config.toml
arch = "dit"
model = "image diffusion model"
dataset = "stained colorectal tissue patches (NCT-CRC-HE-100K)"
train_examples = 45211
image_size = 32
horizontal_flip = true
conditioning = "none"
objective = "epsilon"
cond_dim = 192
norm = "layernorm"
hidden_act = "gelu"
mlp_ratio = 6
head_dim = 16
fused_qkv = true
qk_norm = true
inner_norm = false
moe = "top_k"
num_experts = 64
moe_every = 2
expert_mlp_ratio = 0.25
experts_per_token = 2
shared_expert = false
patch_size = [4, 4]
layers = 8
width = 256
positions = "conv"
optimizer = "adamw"
learning_rate = 0.00084
beta1 = 0.9
beta2 = 0.999
eps = 1e-06
l1_shrink = 0.003
max_steps = 7300
batch_size = 512
epochs = 82.7
lr_schedule = "poly"
final_lr_fraction = 0.05
warmup_steps = 360
weight_decay = 0.4
Rows from block 2, named by matrix and row number. Each number is 500 + 25 x the weight over its row's rms, rounded and kept within 0 to 999. All counts start at 0. Numbers have three digits each. After the name is the row's rms in percent of the matrix's.
# fc2: MLP down (model.blocks.2.mlp.fc2.weight, 256x1536), inputs 896-1023
fc2.57 110:469533512507507481504503502503501500472501516548494509458489475536502503492504525491497497493465488536502398489473558539531504506479512492541505491506494533479507487456528477453500510489497501478461462501531499561504541439510500497477474534497494493503534500485482512550506499489506504537501512504526485505498500506523531449507529469481525501502490502474479493504500529506516512454475
fc2.58 098:525495558480503479520486494495532491500500499498521511477503577501547507491511522499500519504503524493516466472505518502516540494510532513465502461471486534497509496518527486532500477474499531500498480514517552516462479534478453569533507498510442460500534483510481483506459500486500486476495478544501501500487499523501480517511530510486484483552480481500500445488464490498463504461466
fc2.59 099:498510497514493444471472462587519501464525486494529476583503502523499500497501490464479511459493500474476518544526501458514507521505554512501519500497483498444500500518497481513530535517537536518521522532512500590484477500524547500492497494499489468527458512472462520525493480490500513509514495464486496538503500492505471520510486501475506532504507460546519558513530498499504495534512
fc2.60 110:486503507488487498507543504492497500499520493540454448467461443468470497539508542497525503509479490537532531486506508472483525498554505538490504493447521500557510490538504494473497490528502493483498469491504433523501562438512473477497515518499499505500491517462505500469451502499483488521503505469494495495523526532501500503523481501419485504517464549561488491500526524455444483523533
fc2.61 100:536501545496538494460507503500489498478502501503495548499501476467496501488487483526500527528498478480508524500477551515492532525534475500523500536493509464485522505500517474475508482516489509460491580503523467459481483538501500499503509546463471498500452506480474486443515529504478503519466499537524510517486523539491504527491553518495503527493597520461502509499493502471513502477445
fc2.62 098:497517476505505499491477529587509535443499501491491505500446492461496477503477472511500501490445480501500524505540481500499473479494493525457492467518524515502495476528525492483500504526526518510469498500492546503516498533575519556503486512500502524525493493483482503506530540503513501496520461492481493518497479463488507500509472481532503438462543468487508568500510473498500453489465
fc2.63 102:511492528506499482505461504527521467497465533472479492457514503560458520508467471509465510516499541514517496490498436487515500521521449499488498514499557512442517497512519506521549547549544469525528460499488485501477521547436499506510502504463495515485543471486499485474483491468503524463467505476501492475499496507552481534500496502509514454541514460506500500495499489504500502441501
fc2.64 097:500504499489512483528607523581517501530488534500503474525524492485493520518499495497471510494517500506517461520502503504502499500504506489509490505520482531555504473511515493504500498464534445543499558453538518541501494510519546506501485498442519466464461520493503483522508498500500481497511518590489504516522505509487503477505531500488494517495499524476504505525479550496507478541499
fc2.65 090:500501473499497460500501529537536455518499503498511544479500484548504486486501445498468535499461499510506497549464562513500500520500505506481473512517499555484504512533506484500464496493440503494484497497482509578526504517504496518514519504510509522475535510480500524502503578500463512478461453572481487496440500521542534550519476504530508498482515482471520534450500501488499493557526
fc2.66 095:480488515511493500500452568494491483503523519506545494477458487517562505590465547506534501478513498488502496489491571506471512501488500527481500469495532444547541553450548544518487499518511503488492501533504463500531506556456499465536512501494558488500488500496520461470490446502534470499494479539498471508499511523510496508502502506502476496484536571524500519516560488491519509537499
fc2.67 100:510507541497510471499420523498476503498496492509496513501494489433473523461485492500485466465470489458505513470447480505472536463506500485521454469500508543489437523544476499492518460498494483434463513512487505521500548489482481488497503522434455502542454510531487485540498454496478518499505516476496483514479529523471498500523445475431499490541542499500535510501463485479494517500488
fc2.68 098:470507538489465501514544532476513500489502518490502500500499499538501484532443462519509461488500453502501510546497429503531548498521499492531514499500491531520504503484533511520499501511500482500488498476479541429502497509512556538460537525514499474514522505505500519489488518491484494490520500474560470509506500493492503503474496515510487505504493488536507464500538509509497522514488
fc2.69 097:458506526498518517500524486447494536535480465444440516508492496487511512513533462488495521501490522498522488506500518500518498507468520464496504500494501475481491450500474520494519472502493519502504442481501522497555484491524505528495443499497541480486533501522500497458515488526461487506503503488505492485522508494573504498505475501497503531441489466530502506476504500532500495541488
fc2.70 100:500495534509521482467528498478481503490501523482500525487496506499503531500500504465477544500505500525500506544530498464493511461501499468501498473440529501486490501501529538479473499540514522499509502493545511511525501510492504511490532497498464499499527548483465497561519482461506514531541456500451427471507492471470483512500516502444525528500502490525468521534469488506554488554487
fc2.71 097:497480525508477517507575558500482501500490515499461493525502448488536468494507511502506469505442542500500471458428506551502482495488501499459520517463473441538508465468493465531500542491547481475508510521511497486514462461455554550500506488498502517515478487479502519491470502505532499481465500475455502502517518528507492509556508528502501490500481500474517501500545502493496527497481
fc2.72 095:497497478501514498464479495474503536502477560437507502489499503535491501554516536482543488505512523532544552474462505493472501448508472498480505494501469493515532502529498503491528524509500446499508473430478528509455501493506494531487501485483516463499461499470502502491476538507547510529497504534495496497503502489500514496468503474510500498515479506503500499496500507490492479564490
fc2.73 099:477497516499475475502519511540521478489488488442545501479502529464493492506499500497447460497489507564505451481495470498501501503475559493526481502468443524485510498489528512505488504490497500523525484524492543448499513538563468500523527524510511440506538459482500535544461470455502525500500502479495491503477481492480485513482481457474501512524523493512530508488502490520500498502490
fc2.74 098:500502512500513509500434478514548501511504500500510500524508464498511457463506496501497500468462515435488489491487515474514489502460530504524451489476494465495476492463465511486542497505546521523480445481493485472450502503489498494446484500472489500459543542485495528458502500499501549493507511453497485499487473469499520507500485463512500468534494479502534508493494498517498497480502
fc2.75 099:500500524504502526512484521467455475522559484518511529512466495522474524530496513515527521501520530482534526494511503500499488533509472467516508543571528505483512474507506486452481503445507500480489519508523452474505448487577492533535520525521481507500571504504478451552523534518489539495500504541500517506501485465504427491498532502518510492502508502518500442492513497494459484463528
fc2.76 098:521495533516495498480505491488536514521536501428493435507462461507501516510512488499520502505490506550481484499500500476460475500564469492496520536520510479486518499499500508473500494490454501499485522489504520496573474536483494502561500527536511505488478497509472499485446542499475473520503525493521512467496453528520495472505576531517541486503504502481499511545523519462506493522490
fc2.77 100:492527490513471489501450520517499479516512503492498494485501501508456513480489499502503501478489462475537503500510484529512484502482501496500450557502487544560535477489525538478499504499476497527514476510529524529515487494541466502498519484470493446502500500503500434478504498500460542520532494466507491502490530552526467498525518501483491469503450473476500468449501512487500524498486
fc2.78 098:468493498477475529493518493462472487494536476496500474500474502537543496500501542453500496533494508486519518527495501449496478496511469488502491572478492488488501458461513529500527500491495504500527500509496503455499519529490472569548488496492504517476511500498549517501537517474494463487477525525593501470496475500438421503493453486496498433500531481530511486578503509500538457535464
fc2.79 094:558500500504473501532485538503464500530528537491476489530535504516538472512500475468500494499499478496501475494498519513467498551511484499556505535532463505537500502453500509499463481506479491509507484459498521499501468491481494485543439507500456500491536516526500502489559515482461486455528483461503496498488540503503451489497477493500502563495475499467476479521490496496500487508499
fc2.80 108:495519500486515490503474482502507507522495530512511498484526465451508500500528519544502497539494537464514469515481497514553498500487507497495501502490502448494482473464487446502529505483501534489474512470521475465508506418511558486501498513454485529477499422484505503435511498512500503499534517449516504523517501514515546504527492522532463499480505566446492491490458470480534482466480
fc2.81 096:504475522453503574487501477504486500459457501440531509495473501545555528522486490500518500491493500497503497499534477500481474468499486502500475532511477495499487496523487506505522507484500487540470443502427520486507472469521518513543524500507481547496514503504523481427494496508501505444497495500524491495524482507500529487519491492525500499472504454551501489501513501502487524521456
fc2.82 100:518487499497488524459504476608498471500527483486501496500483487511497461500541500500508499501527511489538500472507474503519514511415541516491508478376525500469520467467491533512503518516556521527479505500529503478478535493499459508520506513478497494500527521492507477463501436492542500524554519487500465453501501414558511508500485511478503500468501500493522504478505479546500525530511
fc2.83 099:503496450458494508518493502523480501501496423477520494519491548506506480532491507483479514493550499483537463528477528526486527474475499553480499480569504522508503485483516531517499500464493482455457530462421495491501434462464552501470516501477500493501496494464496518500566485500494522537500480579525511460513505458510498478508529497527503540470517487530475529540430510514488517443498
fc2.84 096:546501482449458545501444502513517449473495515518508514485498539504499516502499509463499504436514537550500493500481509540500500496479542465481489500492479487541520531505498536500498500471512497516554495456517571526487500440428449484497448529521473501517471507493495516495544507503482497500463504433505534482518475535522499504499569487493502523455497493507497538472485511500481502482493
fc2.85 098:505477508534515534503496518453495490521502440482496554500493486513490509500514515500515492513520495501473450518535511481522497516509500506488494499510500450478509478500499486463515487502503527483473501492490476538507499544525480532498511546482483510503491500507449467517497446503550458529484482504472496504501500556523498511523479475505494491481489500502487472469463516493504502500509
fc2.86 101:498500487462500541500498520593470499490489491512502556507496510507491505513487489519505500500445520529511500496500417496488554469520502479511484476468503517544501513523484462479530544483431543512504516508485536526509527527476516489512500495495473499528484500492500441505504567453542443505500509510513536491505497544500487531512509500503522509465460423447453483556498494464522481482500
fc2.87 101:504490503500483485489505446512522475500466470484539467432490551481502464531502500520478536518500500498500507461500479543460524500500461502452536481488489455531493485532527502498486488450499516494516480475545544423492500551544518445500518500582511459499460489513499471549474484490502503495487460564512548451499495509515485489504512501562490499484500511475479538522503523491514500479495
fc2.88 096:484514434510452524519500499496524553543510511561529500500540489482561422488517511511500500513515481500500504493500510500519527483482470511500504494520492501518513507493450475498476480548493501499499495526530478524500498497571499513498500494495488501490488500466500537489521501497499498489526503448494467500505505438508517481493545506500485500510487510485519475538539500487511487528533
fc2.89 097:509523496502505487500517501575545504490519536512501500513500517545474500500501471503521533500541504517518475510499509493512504503523440502526461501465523512459516566502500544507490525499531513505492556501502501558499564530492535511501460541523502499505501454503494563547465494513530498525498480505487480498469512491534525503509501475483537500501497487510535493489502498500477577476499
fc2.90 097:467494491511525490500533537553509508473480497492475522537501483516477527501506526492493562518511463487500562477500504499507500511486501520520500535492499463516524506532480522500500501503532471501491478481508483532495481501498526504498495518490505496446518500528500454458531458499499473516513500448514483501462500528441502516515504512486495551483486474513533490498476447529517491499476
fc2.91 102:460481462501521499499583507517476518531522503473505500482496430480477501532443500500507524513506523470537480548447498497473484502532478538486531486501476497466503509474501498498523509509494511500526537566501530505489503497526517520499524500453497504459503526508446495504506542511450521534528523553490493506490492517476487519527487455522497520500478482470469509509500532540483500498457
fc2.92 101:518500499486534505500452477559529495500485500489515535530500495470508491505504542529508528501483499493500487490516494487500472587540485511496487486497491466498496476508488506523530491531494509492543498489536499551500524520495519445511493500436481527488538546510467484502499485507497500475475500503508488503475533470486491548522512524499499486465510487496525511484483535500517520493490
fc2.93 098:474481514536501500499471511488516456411500491497503529500554469500515507509497543478473506470523464523499504485476524515505514518462498431506498481483493546525500502510500516495500512494467505493500544475437500498499535512420498500472501480521477473481425472477478475501513501525526514479500500431520500500499499528480474470475535479503516461537518519485492525516495539499488524477522
fc2.94 099:509501499486497490493504530499510487509433501442478498500485562499496526500546522500500511474507500494500496499469530492494466522487467500493484499506532502500488512483512493502492495487535510484538504486491485561501511538505483502501503488435495519496492437522501471495517499496500497530498500499507510500489505487506525543496495507469471447446487504517485441507466498489467492525515
fc2.95 099:473465523530456525483531473546531513514481468500473458489522501501500522499499497498500473445499469520476514497503488510491477500487494549490501515501461535516508466502486502505548515507501496501499565509500502490497454458495540510500461533531552520500461488512500452469508503511543502504499487453515506498521504480528524521468486485501476501500485541497464500488519505470497472473546
fc2.96 114:496484487499515534444511482559502497523488500487472492463418469500500499467485500483501458493500500534498495499464507494514501477477496507476484499480502499499509479496487513485502496492511505468535552500522507588482499582508496534504524489449519601501523527508466568518546498528502524501497470562506505446491530478500484498531521471540500512487474484514505474497497517492509500538503
fc2.97 099:499511480506524479517505438474548487500500457537498494500491480465508500474487553476500507502488506447547503467489501508461497448467507490508529500500492513498477507508502511515532502531485476501472521503486493480500567468542462509485500509508473521498495505500522499560500490500499487519484516576519513466534489534500474481477459463499461482508541461497491514508491500492501478493507
fc2.98 099:503505448501460468474483524530505482507467479474502499500473501536494530500521517497539523485533469461509500504522520508478501508513507505476462485495522457543501558499470513488492508547551500499488548504503467517506553542459483464506500458532548461499438459500482505464530500499501500514500503508477500503506505504508550499520501490496506535510476500460500473539529521503485500530539
fc2.99 096:470489541495500455500528461507519519563500524452500479500478507480502500503492515510500496500480542517527443520544462530494500510522501495500452475500506509477488495496481492500491500500467487524486516500482496541473530482508525500529496508486493503456490491517521500501525471528483535496507502533480491500500500471481526546465483500527546487515476509463521514454536510524500501505503
fc2.100 096:504461474525490504500585502524500527510478512501502553504497480488551546507482511501493490523539520518500480501500457510464535501448500466509506519490504535510524498535495487518494568538493500500491486489479510536522514506521501498501501521483500499503533511508527501532499457511531500516498487575447490476462519508448463508504501501502481507513500449460495497532502501467500474495503
fc2.101 098:499500545499504500514535434458461509507501511513496501527497545484499495499499482504500557464500503548467497493482487512516496486505500435501494507482499495505518523528485532493500528471496500502559476457504485473498503411491517535501514515483521500496501493535501526482464499499537488563485530448474486529518510498500443464515468506510524509501521530511504524500503504457496466514498
fc2.102 100:529505500486497502514562480392507522515487493512539506497510530489510455487442500499500421508500490540478486475514499503497507461501514475484469538492491500444528508467507519513483501522501509511500441499495508539482492486503486501500482489512526562476492501489498520514505557498471502521459501492503500563538503507516447489501499465498471469473567528490544515472481484548514532509478
fc2.103 106:513543526496488501468496470486470537509488500504503457544475498525513517512508488532500450505499501457521452544512534491535460503550471487501492487488499479502465430495475487498514524495500487473508477491541500490496450466474468500519492478517499505493516496457503541522488501438509508539500539557509485521457511458485475501471497503451500494489508502489500497485500468533528515495455
fc2.104 100:527522500454499500500525474450514530480529481462533504510508507488504511543468457495465498497516521500522500500477496560495534499501495513499503493514500493514485513551505468505500499500529527456514528505515561473488476498471531488502514508493479509500556516499514516506575496479500516533487492517503494501500509460469507495471460500487511468510522500488501502509500467491482439479443
fc2.105 098:504499500543487473516490515467497490477505500496470498471506508509501500500492499467509471520558512463478553461481510501544476492492523500477517500488517494478499509525499534500488522501502505502524474500487506454536521474467495503531463474546489498494461485534486500517500500479496498530494514435499527507500498500500497498534509498499497509500508497503500523561431499483500504524514
fc2.106 097:512482474482492519481503505523494500500501490476508445500510483501500480508517483500514531517501498500500495537478500449482528492421520511542502495492485468516486486500518496497495501502500502501497523500503487506533478539575491512537484495518500502498482459488515495500519476482478454515485504499483516435494524503507508496500483482469548476499559469481500518536476471485504514516502
fc2.107 098:485535500508508482496500514549502498450546503546471509511486539473534533447538480434513489476450540487499492500500507496501490500485513470499476532483500495496482487474478493501512500500459528500487527496516481539485475464502493545548500550519457478481467483525500500501496474496456501499501499492494505496485472481482488441475490523495516503461486510516482473526500503463499456454472
fc2.108 101:514521458525499453521462499500467486417529509495506503508516506508451504499483500528524468486496501509534508515505465441487523505507482522500492478454500501469492500500497448491435516519486481494480482500527478452487476548461499495501503502540503505516552502474500488509498511486471494507503556513519470491525525484500453494499482524547474500538477537525501531498502500509491484464510
fc2.109 099:498502494540528505504510515527498488501472524567505488473505501487474500495528528516510500540504496471501520499515491450526440529501501487491463499460496517432483516547523512499489514471511465510511420515501477492518506475503527491504534498464470510492494531503463518490490482472506515483540494523530499467511493511529462440507486505498491491531502494507502501548482490501498546482507
fc2.110 092:514510458500516512475494508500481499507470492535494521500529503534504500494480516497489476476466473471500519506507515515507460500508452429550430491571482491503494489530480506476463524500477501511503490493478502460565484473503515499500496456496480478487563554541506500480537489497501500505503496459512471502468503541499527499501498500527502475488500533501493500455515500510524494467468
fc2.111 096:456444475555500498500447492510525496533498528490487487496500550563527505523440448496496500499481494482480510482539479500458474499520518514476525500504495497502554505483498514452511427491500475529484530501535509500488494521490450456513483540536448521482499506548526501477457489506513475513511544521492470483576521493500527497487513503491482528511529494507524500500495470453533501466472
fc2.112 113:499483502505501487486500508438508501500498435494479491481486585487483475497463504506499506501467527518526512506527463499483505499467482544500507547559522471507500548467559493500500498518480507483503465525516493433483510583512492501538471480495499490509492481500508457511516481516529513483496504586501512470523506521512487520500471486520531502542525440537505514534502512510510537544504
fc2.113 098:500453491506524471505481500489542480500498497465504496509500554440500476512500552500464521486481487445475498505462445504500500494510499498487496499511495495499477515487499501500467496484463520497501523464492485507484539479447462500500494474499562503462461499500500545462488486506485500509542497486502529481501507486510537511458479476518463479454467519488490525467509482498464448471520
fc2.114 099:508551481505495474473528495484524568462477499441516449488490553497506500468451489470503499498493495452522519513512535531516501506508477494504463520502513527483531522500461499499480467484500480491496517503492536534485547491484500519516489531480488515503492497506492500528504501532546503500457466500500530504506475511505463512500488492544499543473503486465497494466560498507442511429473
fc2.115 103:513518497473500464504514509522526494536480500438503541508446478484476507497510508481500462534505500503500520471500504488498502497474501473502501548505492488472502500499515488492462467477527499507474500504521526457500507515500504527508510508512501538500483526482481530494500512511509502496521500494501500519527471538459480524493552487482472490510577525499500456477514513542501526556496
fc2.116 094:497491508542506461488564502548509525483477500496520497502509481500491521508493559514499545479485535509487496519491515465472498539478543455501476503494516551486439494547500471500501504481502505531490493508502496480497438455507542536531533492532532476466503502496550525497503511502503498489510489487495521500521499497508582505503501499498506486501502533514527507525503506479500494527495
fc2.117 097:519510501505479511452539498512500501467468500497516543516502536534472542497536537537500522500456488490449484500420527499491522501473470499488587525512479505530507524492471485470503514521541486465507462500458561513500487541502500499504464460544509495514483498500585502550501519494542456500445472521500523498503499507517496500520423499523502508515500492524465495499502485497462513476497
fc2.118 102:537537499481497446500539500504496511488470513487532500468505526513501475455493453473501546494512473503502435493499469521479497520465499547501498500512513510501505496505498500503506493501494502464496478506511477483488507442515502474492506499534465493517523495481526520545462460500497499489504480482493542495470512510498524497518529491504524507522474512477483498533504490491493547538463
fc2.119 098:474518484535516513522505514509523522500496509484500538485470464483501571509552501458469476505496516501506516529533501444500500499481514528508516499497537566495490498517507477522543528509530492541509446473487489501499450493479509463499477532483499500500489456501500473500536519503488483497530498500524500499494493499521516477507500552521496488501491501558501473554561491491515492509462
fc2.120 107:534494544505500454527502505531466500503500501490504511506494494500515489518463507453486501521516495502486549495515506501553490498500474512508516499521435442490499427507454465497480541475500499447442527512505492536485466452519534474501501521447442520517503515478523531493499497518539521485510546513528492505509516507523509453470463500486500503511500526485494521499471548451481528445486
fc2.121 098:507500483504496491502496509535505501502469493471517527470500597517499441485506515472501491528466547506499516488500482480500519518471480528491477488490499543504481512490512544508532499451542458463496498495498554532489536575461472492498494503456516468499443500516509476548450511510538451443494479459499506511495517491476502505517483497499468503457495501548496472509441473480495506529505
fc2.122 091:486505481462513465499448479506498521499501497501504540501503531512491500496473473522500502483558470519498480557440483514453532500530470518438469500500504490475550497494496536509500490482520496524500467498497500503500480497486497502481518547504525452500517535505492512496501540529476479464519513517496504490481482457493531498490531477530503484495524531498519501494482501520567444470457
fc2.123 102:534511538491525496500635478488483495476477485490462500536487529488471486472521494514523491476489497471522506452475468523459493494495523505497549476488536486488490510520528490496499518472534498515449571519527502476516457536475540478501526467473512542468520453541483467550494526531524470510501527468517489500498526482483504507501497500494483489505452489533552490484512524499497467509499
fc2.124 105:523490480460494550483544500523439515489521502495515474554502470546521494500480482500500496523494499499501484512524464500499501504535501497483574501492458451471495496519465455501445491491513513529489518522442464500505505492510510503513504508480531536499467485499475487436523489490507480478489476472503465514498508451498530521502506522471506498526507500499444465528457502481501457540501
fc2.125 099:512481551497500498500494500503490546532501537515517524486500471532517496521480519517477522506499494490485487475520505452497488480507475491501541500514516503500500540452500504489505489462524472508536472471537479494465498502464517502483443509525558496504507494464533563497501504501528479479517497585488520538536501503477507508524501451516471490442519544463505554499469469501452484552526
fc2.126 100:500500521433512513501507485436503494526506461499512509470466495510479480460492512520565512457516498533500532487554498481512516507459492463492458499533500504464526490499487487500500496492500515478486508474528522462514473464440498498508477519462531501501491497504478471497522490512481496543500507507495482516481499550485460492500518496536485511478474493455454509472527485474468478512495
fc2.127 099:500488499504523508509445478533480449495451497496467509500517527451499504547510503524495531492488529490499519511500505500499497502500490449471492467542477450547465499497509526495473521464515471499514507500509507505501470528461499498500500517501500464508449500468477551531489543508489539493502501489507500492497515498502465502498509493518489492500505524470481503490506488496500522527485
fc2.128 103:478467537521543532497468502494498516501500506541490498502491518554501508461506537500518483487525493552448540457484518468487560499445499464494557490495508558502523498470553496472492508495507467495461546502509462550501468544470488507501474500472521477512430500501524519525509506491497497542512484536497505504488476508520497511519472503462485497507506500491492497487541527491496500501500
fc2.129 096:499486500459503467471468509540541500493500483495504498497544503519482472502500531495513514541472499499500505487499502541493499515506473455534529492500569470534496512500470495499476493520509496500499509507495551487481545502486468504500500515523484525491511513498492503505502501527506501538503528492501496500502507490533515477557493486493500499520511519511486492505467490473500469506525
fc2.130 096:491518474487510537495557484546477522503490533486515495490489575520503549444494501466497516500541474500497505474516502484516483550558487514494501501499473511523507468500502496428492494477501515500509501482527518561526509510502485515504522519513500513483512496521500509555490502477576493497550518429528519529500502506497553495475501500517503419566501491497511524487554524476500501493530
fc2.131 097:511491514437527513500512509501492513492508458528474500500536452453522505480474466455514476450502431514500528535512494497493502500501487496512445524491522501489465530502481498497504484504500507547537452525488455474478479500525500502503461502504453515466465502535565473500503495452472486521470467492498484503495495503504533529519467477480503493498491451473531478539530503504478466495500
fc2.132 106:507500518499480481516529500511521495496504500479500544500510542522501490461488492501497506509452496485449426547514545468548527505477490505514462533505500519469515538535509500553477505506468475503537486505498537447498585478491451533498485491555527511539516523500500503519495472516504465541498518470486498488467474523531483489502499472505519518500499488539517484501498500495512510495513
fc2.133 098:491491522532501502529522470558487542500500449499499505500522514557477487577536466539500517515520501500510516466527473470501499500545502534543519462496533515482505496498505507503475513500535509506518491477506505511442469550522576508525503458501445502543556535524499500532498500500436490520515542490459535485516493519545502571487475486500511545505531550509533518530489487515515481500540
fc2.134 098:496500502547486500510521460547514484524466515476543517503529493448522496485510536486477487509528504519499486511468460500511487510498500503487445461488449454500470487500500440528479498499526502478499538550467483515513455492530482486479500473498474537503455477496490529478538508541500545490487454464513498500496500486501504509473522489505487456498505510520513508498502499466543487503493
fc2.135 096:543507509538531564505462513545466548504501480504496494465507502496515495535499499468509501510480538494500472504561492489527470500525500465503504456534481552498505545508518503470464492512484544504546502557509523500484534590543522511500552484526456525481580509471501479516464485468497516532474458520472533521504510504483501498470514508463563518526504494530473480515543446527531545423518
fc2.136 098:500514464507526500479491483546491481500468488535520518499501482535511517497506499518500472500549500520530485505518526520478488392480485514520494500543484530502498530500510464478535474494500529504518504503488469565468540486519524474444448526502549501502532538515500523529512503500502497488500520459499501547492554463489518501500505500518537481515471531488512485504542507533460490477500
fc2.137 090:524500548501514469531522479530496572519488499498500516486501500472500504500504483489500621444498506547520478510537498557514448500506501527500498499518456518498489521509542497511499510455500447529507471500511523448494527499478487481490500460469502537483488500474547484505500500449466542507521495478502501553499476528505490497440544529498507511526514500442521505477434460478479502437500
fc2.138 097:510519514500481497513460477491482493497500498499470523499496469502508549510463479478526498517498488467506528483524494551541472469526489479478507483481512497540465476497498448531485526551497487527487532495448490485518466512486513536455466529459484506459523471539507457448500544480501500497496476535483528514477511469509488475494502485460488470489501521480507504504498506490518455488447
fc2.139 097:458505488511499506520499535524483458459500503510510506474482548493503498508500490492486514532497500513486492497533499452499523502461495523481571498497457499509472500501502526499500496425505504500469539524535481481500496478485530474500465500496523491463504550490503459517469509503452509499499505442498501474490505463528508427499487493500542487522460486513500509535526521500538496498470
fc2.140 099:498539488479486476529520496492490546499548502494482494500494487524446512485499500480465492500504499476443496511529482498484502509511542510441565499500549533477494521509479540507525486514468501551484515500501475451498550474508461507501490501455500497492488423500506522513506478488538538491496506462501500515521540522493498493585430515507442516572508523522502506515484545505505476515493
fc2.141 098:450488487539491477494487502541502500524474543484494484512501508549516502478501500464480474489501490506472512502507480489500483508457487500496525525483500497525481496506499511502461489508488501501466471480521517500500504541503497527512497481521491525500541490530500496447503518514441501495507583533500490507494518541512513496499500477556500527506498510542482501455475513500500406457476
fc2.142 097:499442475498489543524464491539502497455484456508483473501500559532517460555500522469483525443502536501533494479505456500503501498494507498500469520503500481462518481500536520499499482495506529543512481499502485485528583557526490500502497528490506500482479482491530505502499477474493525537500524513481502512467501492500479522499483499453498464499496502501486500552516497503491501435495
fc2.143 096:541531461509496474523517522500493500499487519552516439446516516512502493500471514479493512523500518498500493451500522501499489500485481534459487498487476538522491526500487515514500557501476502533467497500498464518515502522472505481500470501505515524475487532505480520488468500544516500506516494525519500503472499521509518559504466524428519506497515491510540539523527497492525459497499
fc2.144 099:492474558471516460500553496501503502488506480483466469504511502487511490499547477502500448511502507498528488513487461499480537488456479500500497501491501498481531508483549439487500480500482470522469494522529471527499472485509476502456498493500493561490486467501517503501495470516484518504514500559480510493495454505471504492477483500491500504491500415482508501447500535520467500537467
fc2.145 141:503507534500500476500471499501523527500505501500507509486486541546470526513506484500529501505499481509508500515495527478470484496503485500500518533504507514508499498485533503503467496500549489501549503513503494509466539537538479500500519516519538547488508533527496516498495494522500500500501485566501500499514499506475525503497500482476510513500519445548491502469519502488500497559501
fc2.146 109:463488466495500493465469513467563497515565510500498545492499497553522481445501471513500500500501493489512469500499579490520445496511561492506528531534499486515476489531503523496500489536516491478527492516498546445503549526497499513499496503527508489485510500511481505466510503509485514485500495437536500500496461518464512526489492507490491484456522550487500498499473493512470513527497
fc2.147 099:520482533515473500484463503497505517472505557477479503506502497478500501500529455573509548508515496447462497507500503520500493527498430491493473530500500513469503489501506530451518488497485487500461517510484512499515511412507491501487496524536504509511479481477484539519501483484507495491471481428490525496502518511495448503481504537490512497544506532467519462475516460493497500511462
fc2.148 094:511517497497497500478579542598506501504500500502538502530506459452501501491498466500470501480502491522487461505460510501517449491500553537491507494448540478495500528468519492500469491507483500495479504450482506474498501466543461493499496498512498451470436487504511544490473515492489500506448478522500514501484507500500535446527530527543501508496497478487531486547501500500502500472530
fc2.149 102:476527480473438533495502532523498500503517501523515532508512524456534551499499501495531507501503508510473495561500481468500500500488507491515512487456524460483519515437487506516522484539521542506502541513490409519482493544563511498507517527499507500500464500489499466504524482499500482481518477488492500500530489479504473528539508495542513488502502498500558528501499490486500502492468
fc2.150 098:512474520556494555512525502498518491500512504500500467500474456502500540498480462469493447489494502502494497505513553507485480490480541549491533500512500501558500501500539519520487489481483531488508478509493503522491509482454491503523501525500504500461524489523495526500471478500502500419505501509489516515501499484467503498487499526500497517492505469502502501500524559504481488491500
fc2.151 106:478509467500506415500464494553501509537515488468501518536562483492498519500489490499495504513505499506509464498501434496503493497499500458499448517531501569476488482526501491500500457513496520479476428473500482526501525493496523466514506523423492520519526515500543508468480470491490480452501500556501484533471502523498501499473506498520448429498500463478500532473492489532507500482513
fc2.152 100:486546477544528487513455464491511500500505529547467510520481506547491450493540461487495490494501501529500520519464488457513500499484524506501493512500498520467512493463478537545505498505500512509482501492494489465500450545485519488480552524513516530487560496502502513515505521513488539521503479461467497494500483494497547442497489501500533530515497505490500513474511513505489533498499
fc2.153 105:488500500509481501500501492520482493497494493516525499499528485521497522478524448501500523498491496501494460508487496504520496511504513493508516463507493556466532546500559454502502464453522529481478495483451504519497495466509513487500535555519494507491514496520515525462496466497511533453469480501481497495515502512542476492491521501566543491502504464499500522523480542511499543535486
fc2.154 128:499522508492544475515502514478496480519492458516505489484509528494509477482523512523500537474508497513499495534495475486487525490464507474488484502522519491499490500490500489524474445504500561485510540516494527588511476546552514459511534476561544500498519499516497503512499516514507513491496492446487488495497500456521517511446500487486513562468493447437497566558503493537510481522490
fc2.155 101:454502497502501497499510474493505517496478533509535467501511501463472509540510492501500500494484495492501519500499478489443504500500464530495452478501506526483505507502494479500492535500552503543493493492498517557471522454518498458501503500511500497507475541472451491498480522541494529553497505476552506505503517558525479507440500499491494516525548506490491531476494503512482503511506
fc2.156 097:526497492507493480500546528542499500501508515524500528544496554496522503535506482500495483485479481465500516492529457469535498501538480529486513484515496528526470496471503551529469549502458494486563507470473503532523546568504491519540531512439500554505531512500501496539501474487509492436543501517506471502516480530501524482511533546473499509464504498514499459493461530522491492528489
fc2.157 100:506500498500509489534523530543487499537501531507495498457517486456499500526464497492484479527501500496500459499449507504533503503513493500524487487493501522510514495500539488513518450500514524474509493492520504522500456577511499493526524470522501498512500489460493495513500514458501500506502507528499520544489573498552512506499545495474506495469507493518503517505504489506493466517493
fc2.158 101:478511505497500495490416500462499498487474468542525480501489497493479493514471555490519464500457481475500533466501500528497487502486474494509514503501500465532491516471486463487459486554493540498516580501497534495505531486494458498525506520477486532481483559470500494482453504561504513509525478527491500500517469501493476498463508500505500496518492508452501544518462499490483483492502
fc2.159 094:501453500501499500503462466497500478508523509503532605500482519530539483517489511498535530468485510534554536500500548507533496532510498563501516500496576526555474498500480504498519492530501499485499483527477483483499518498534499500498501550477464491498488515534527450528486516508540483462494538528508499500529476500463458511487519498506494472500483500548500501442515479514470488498486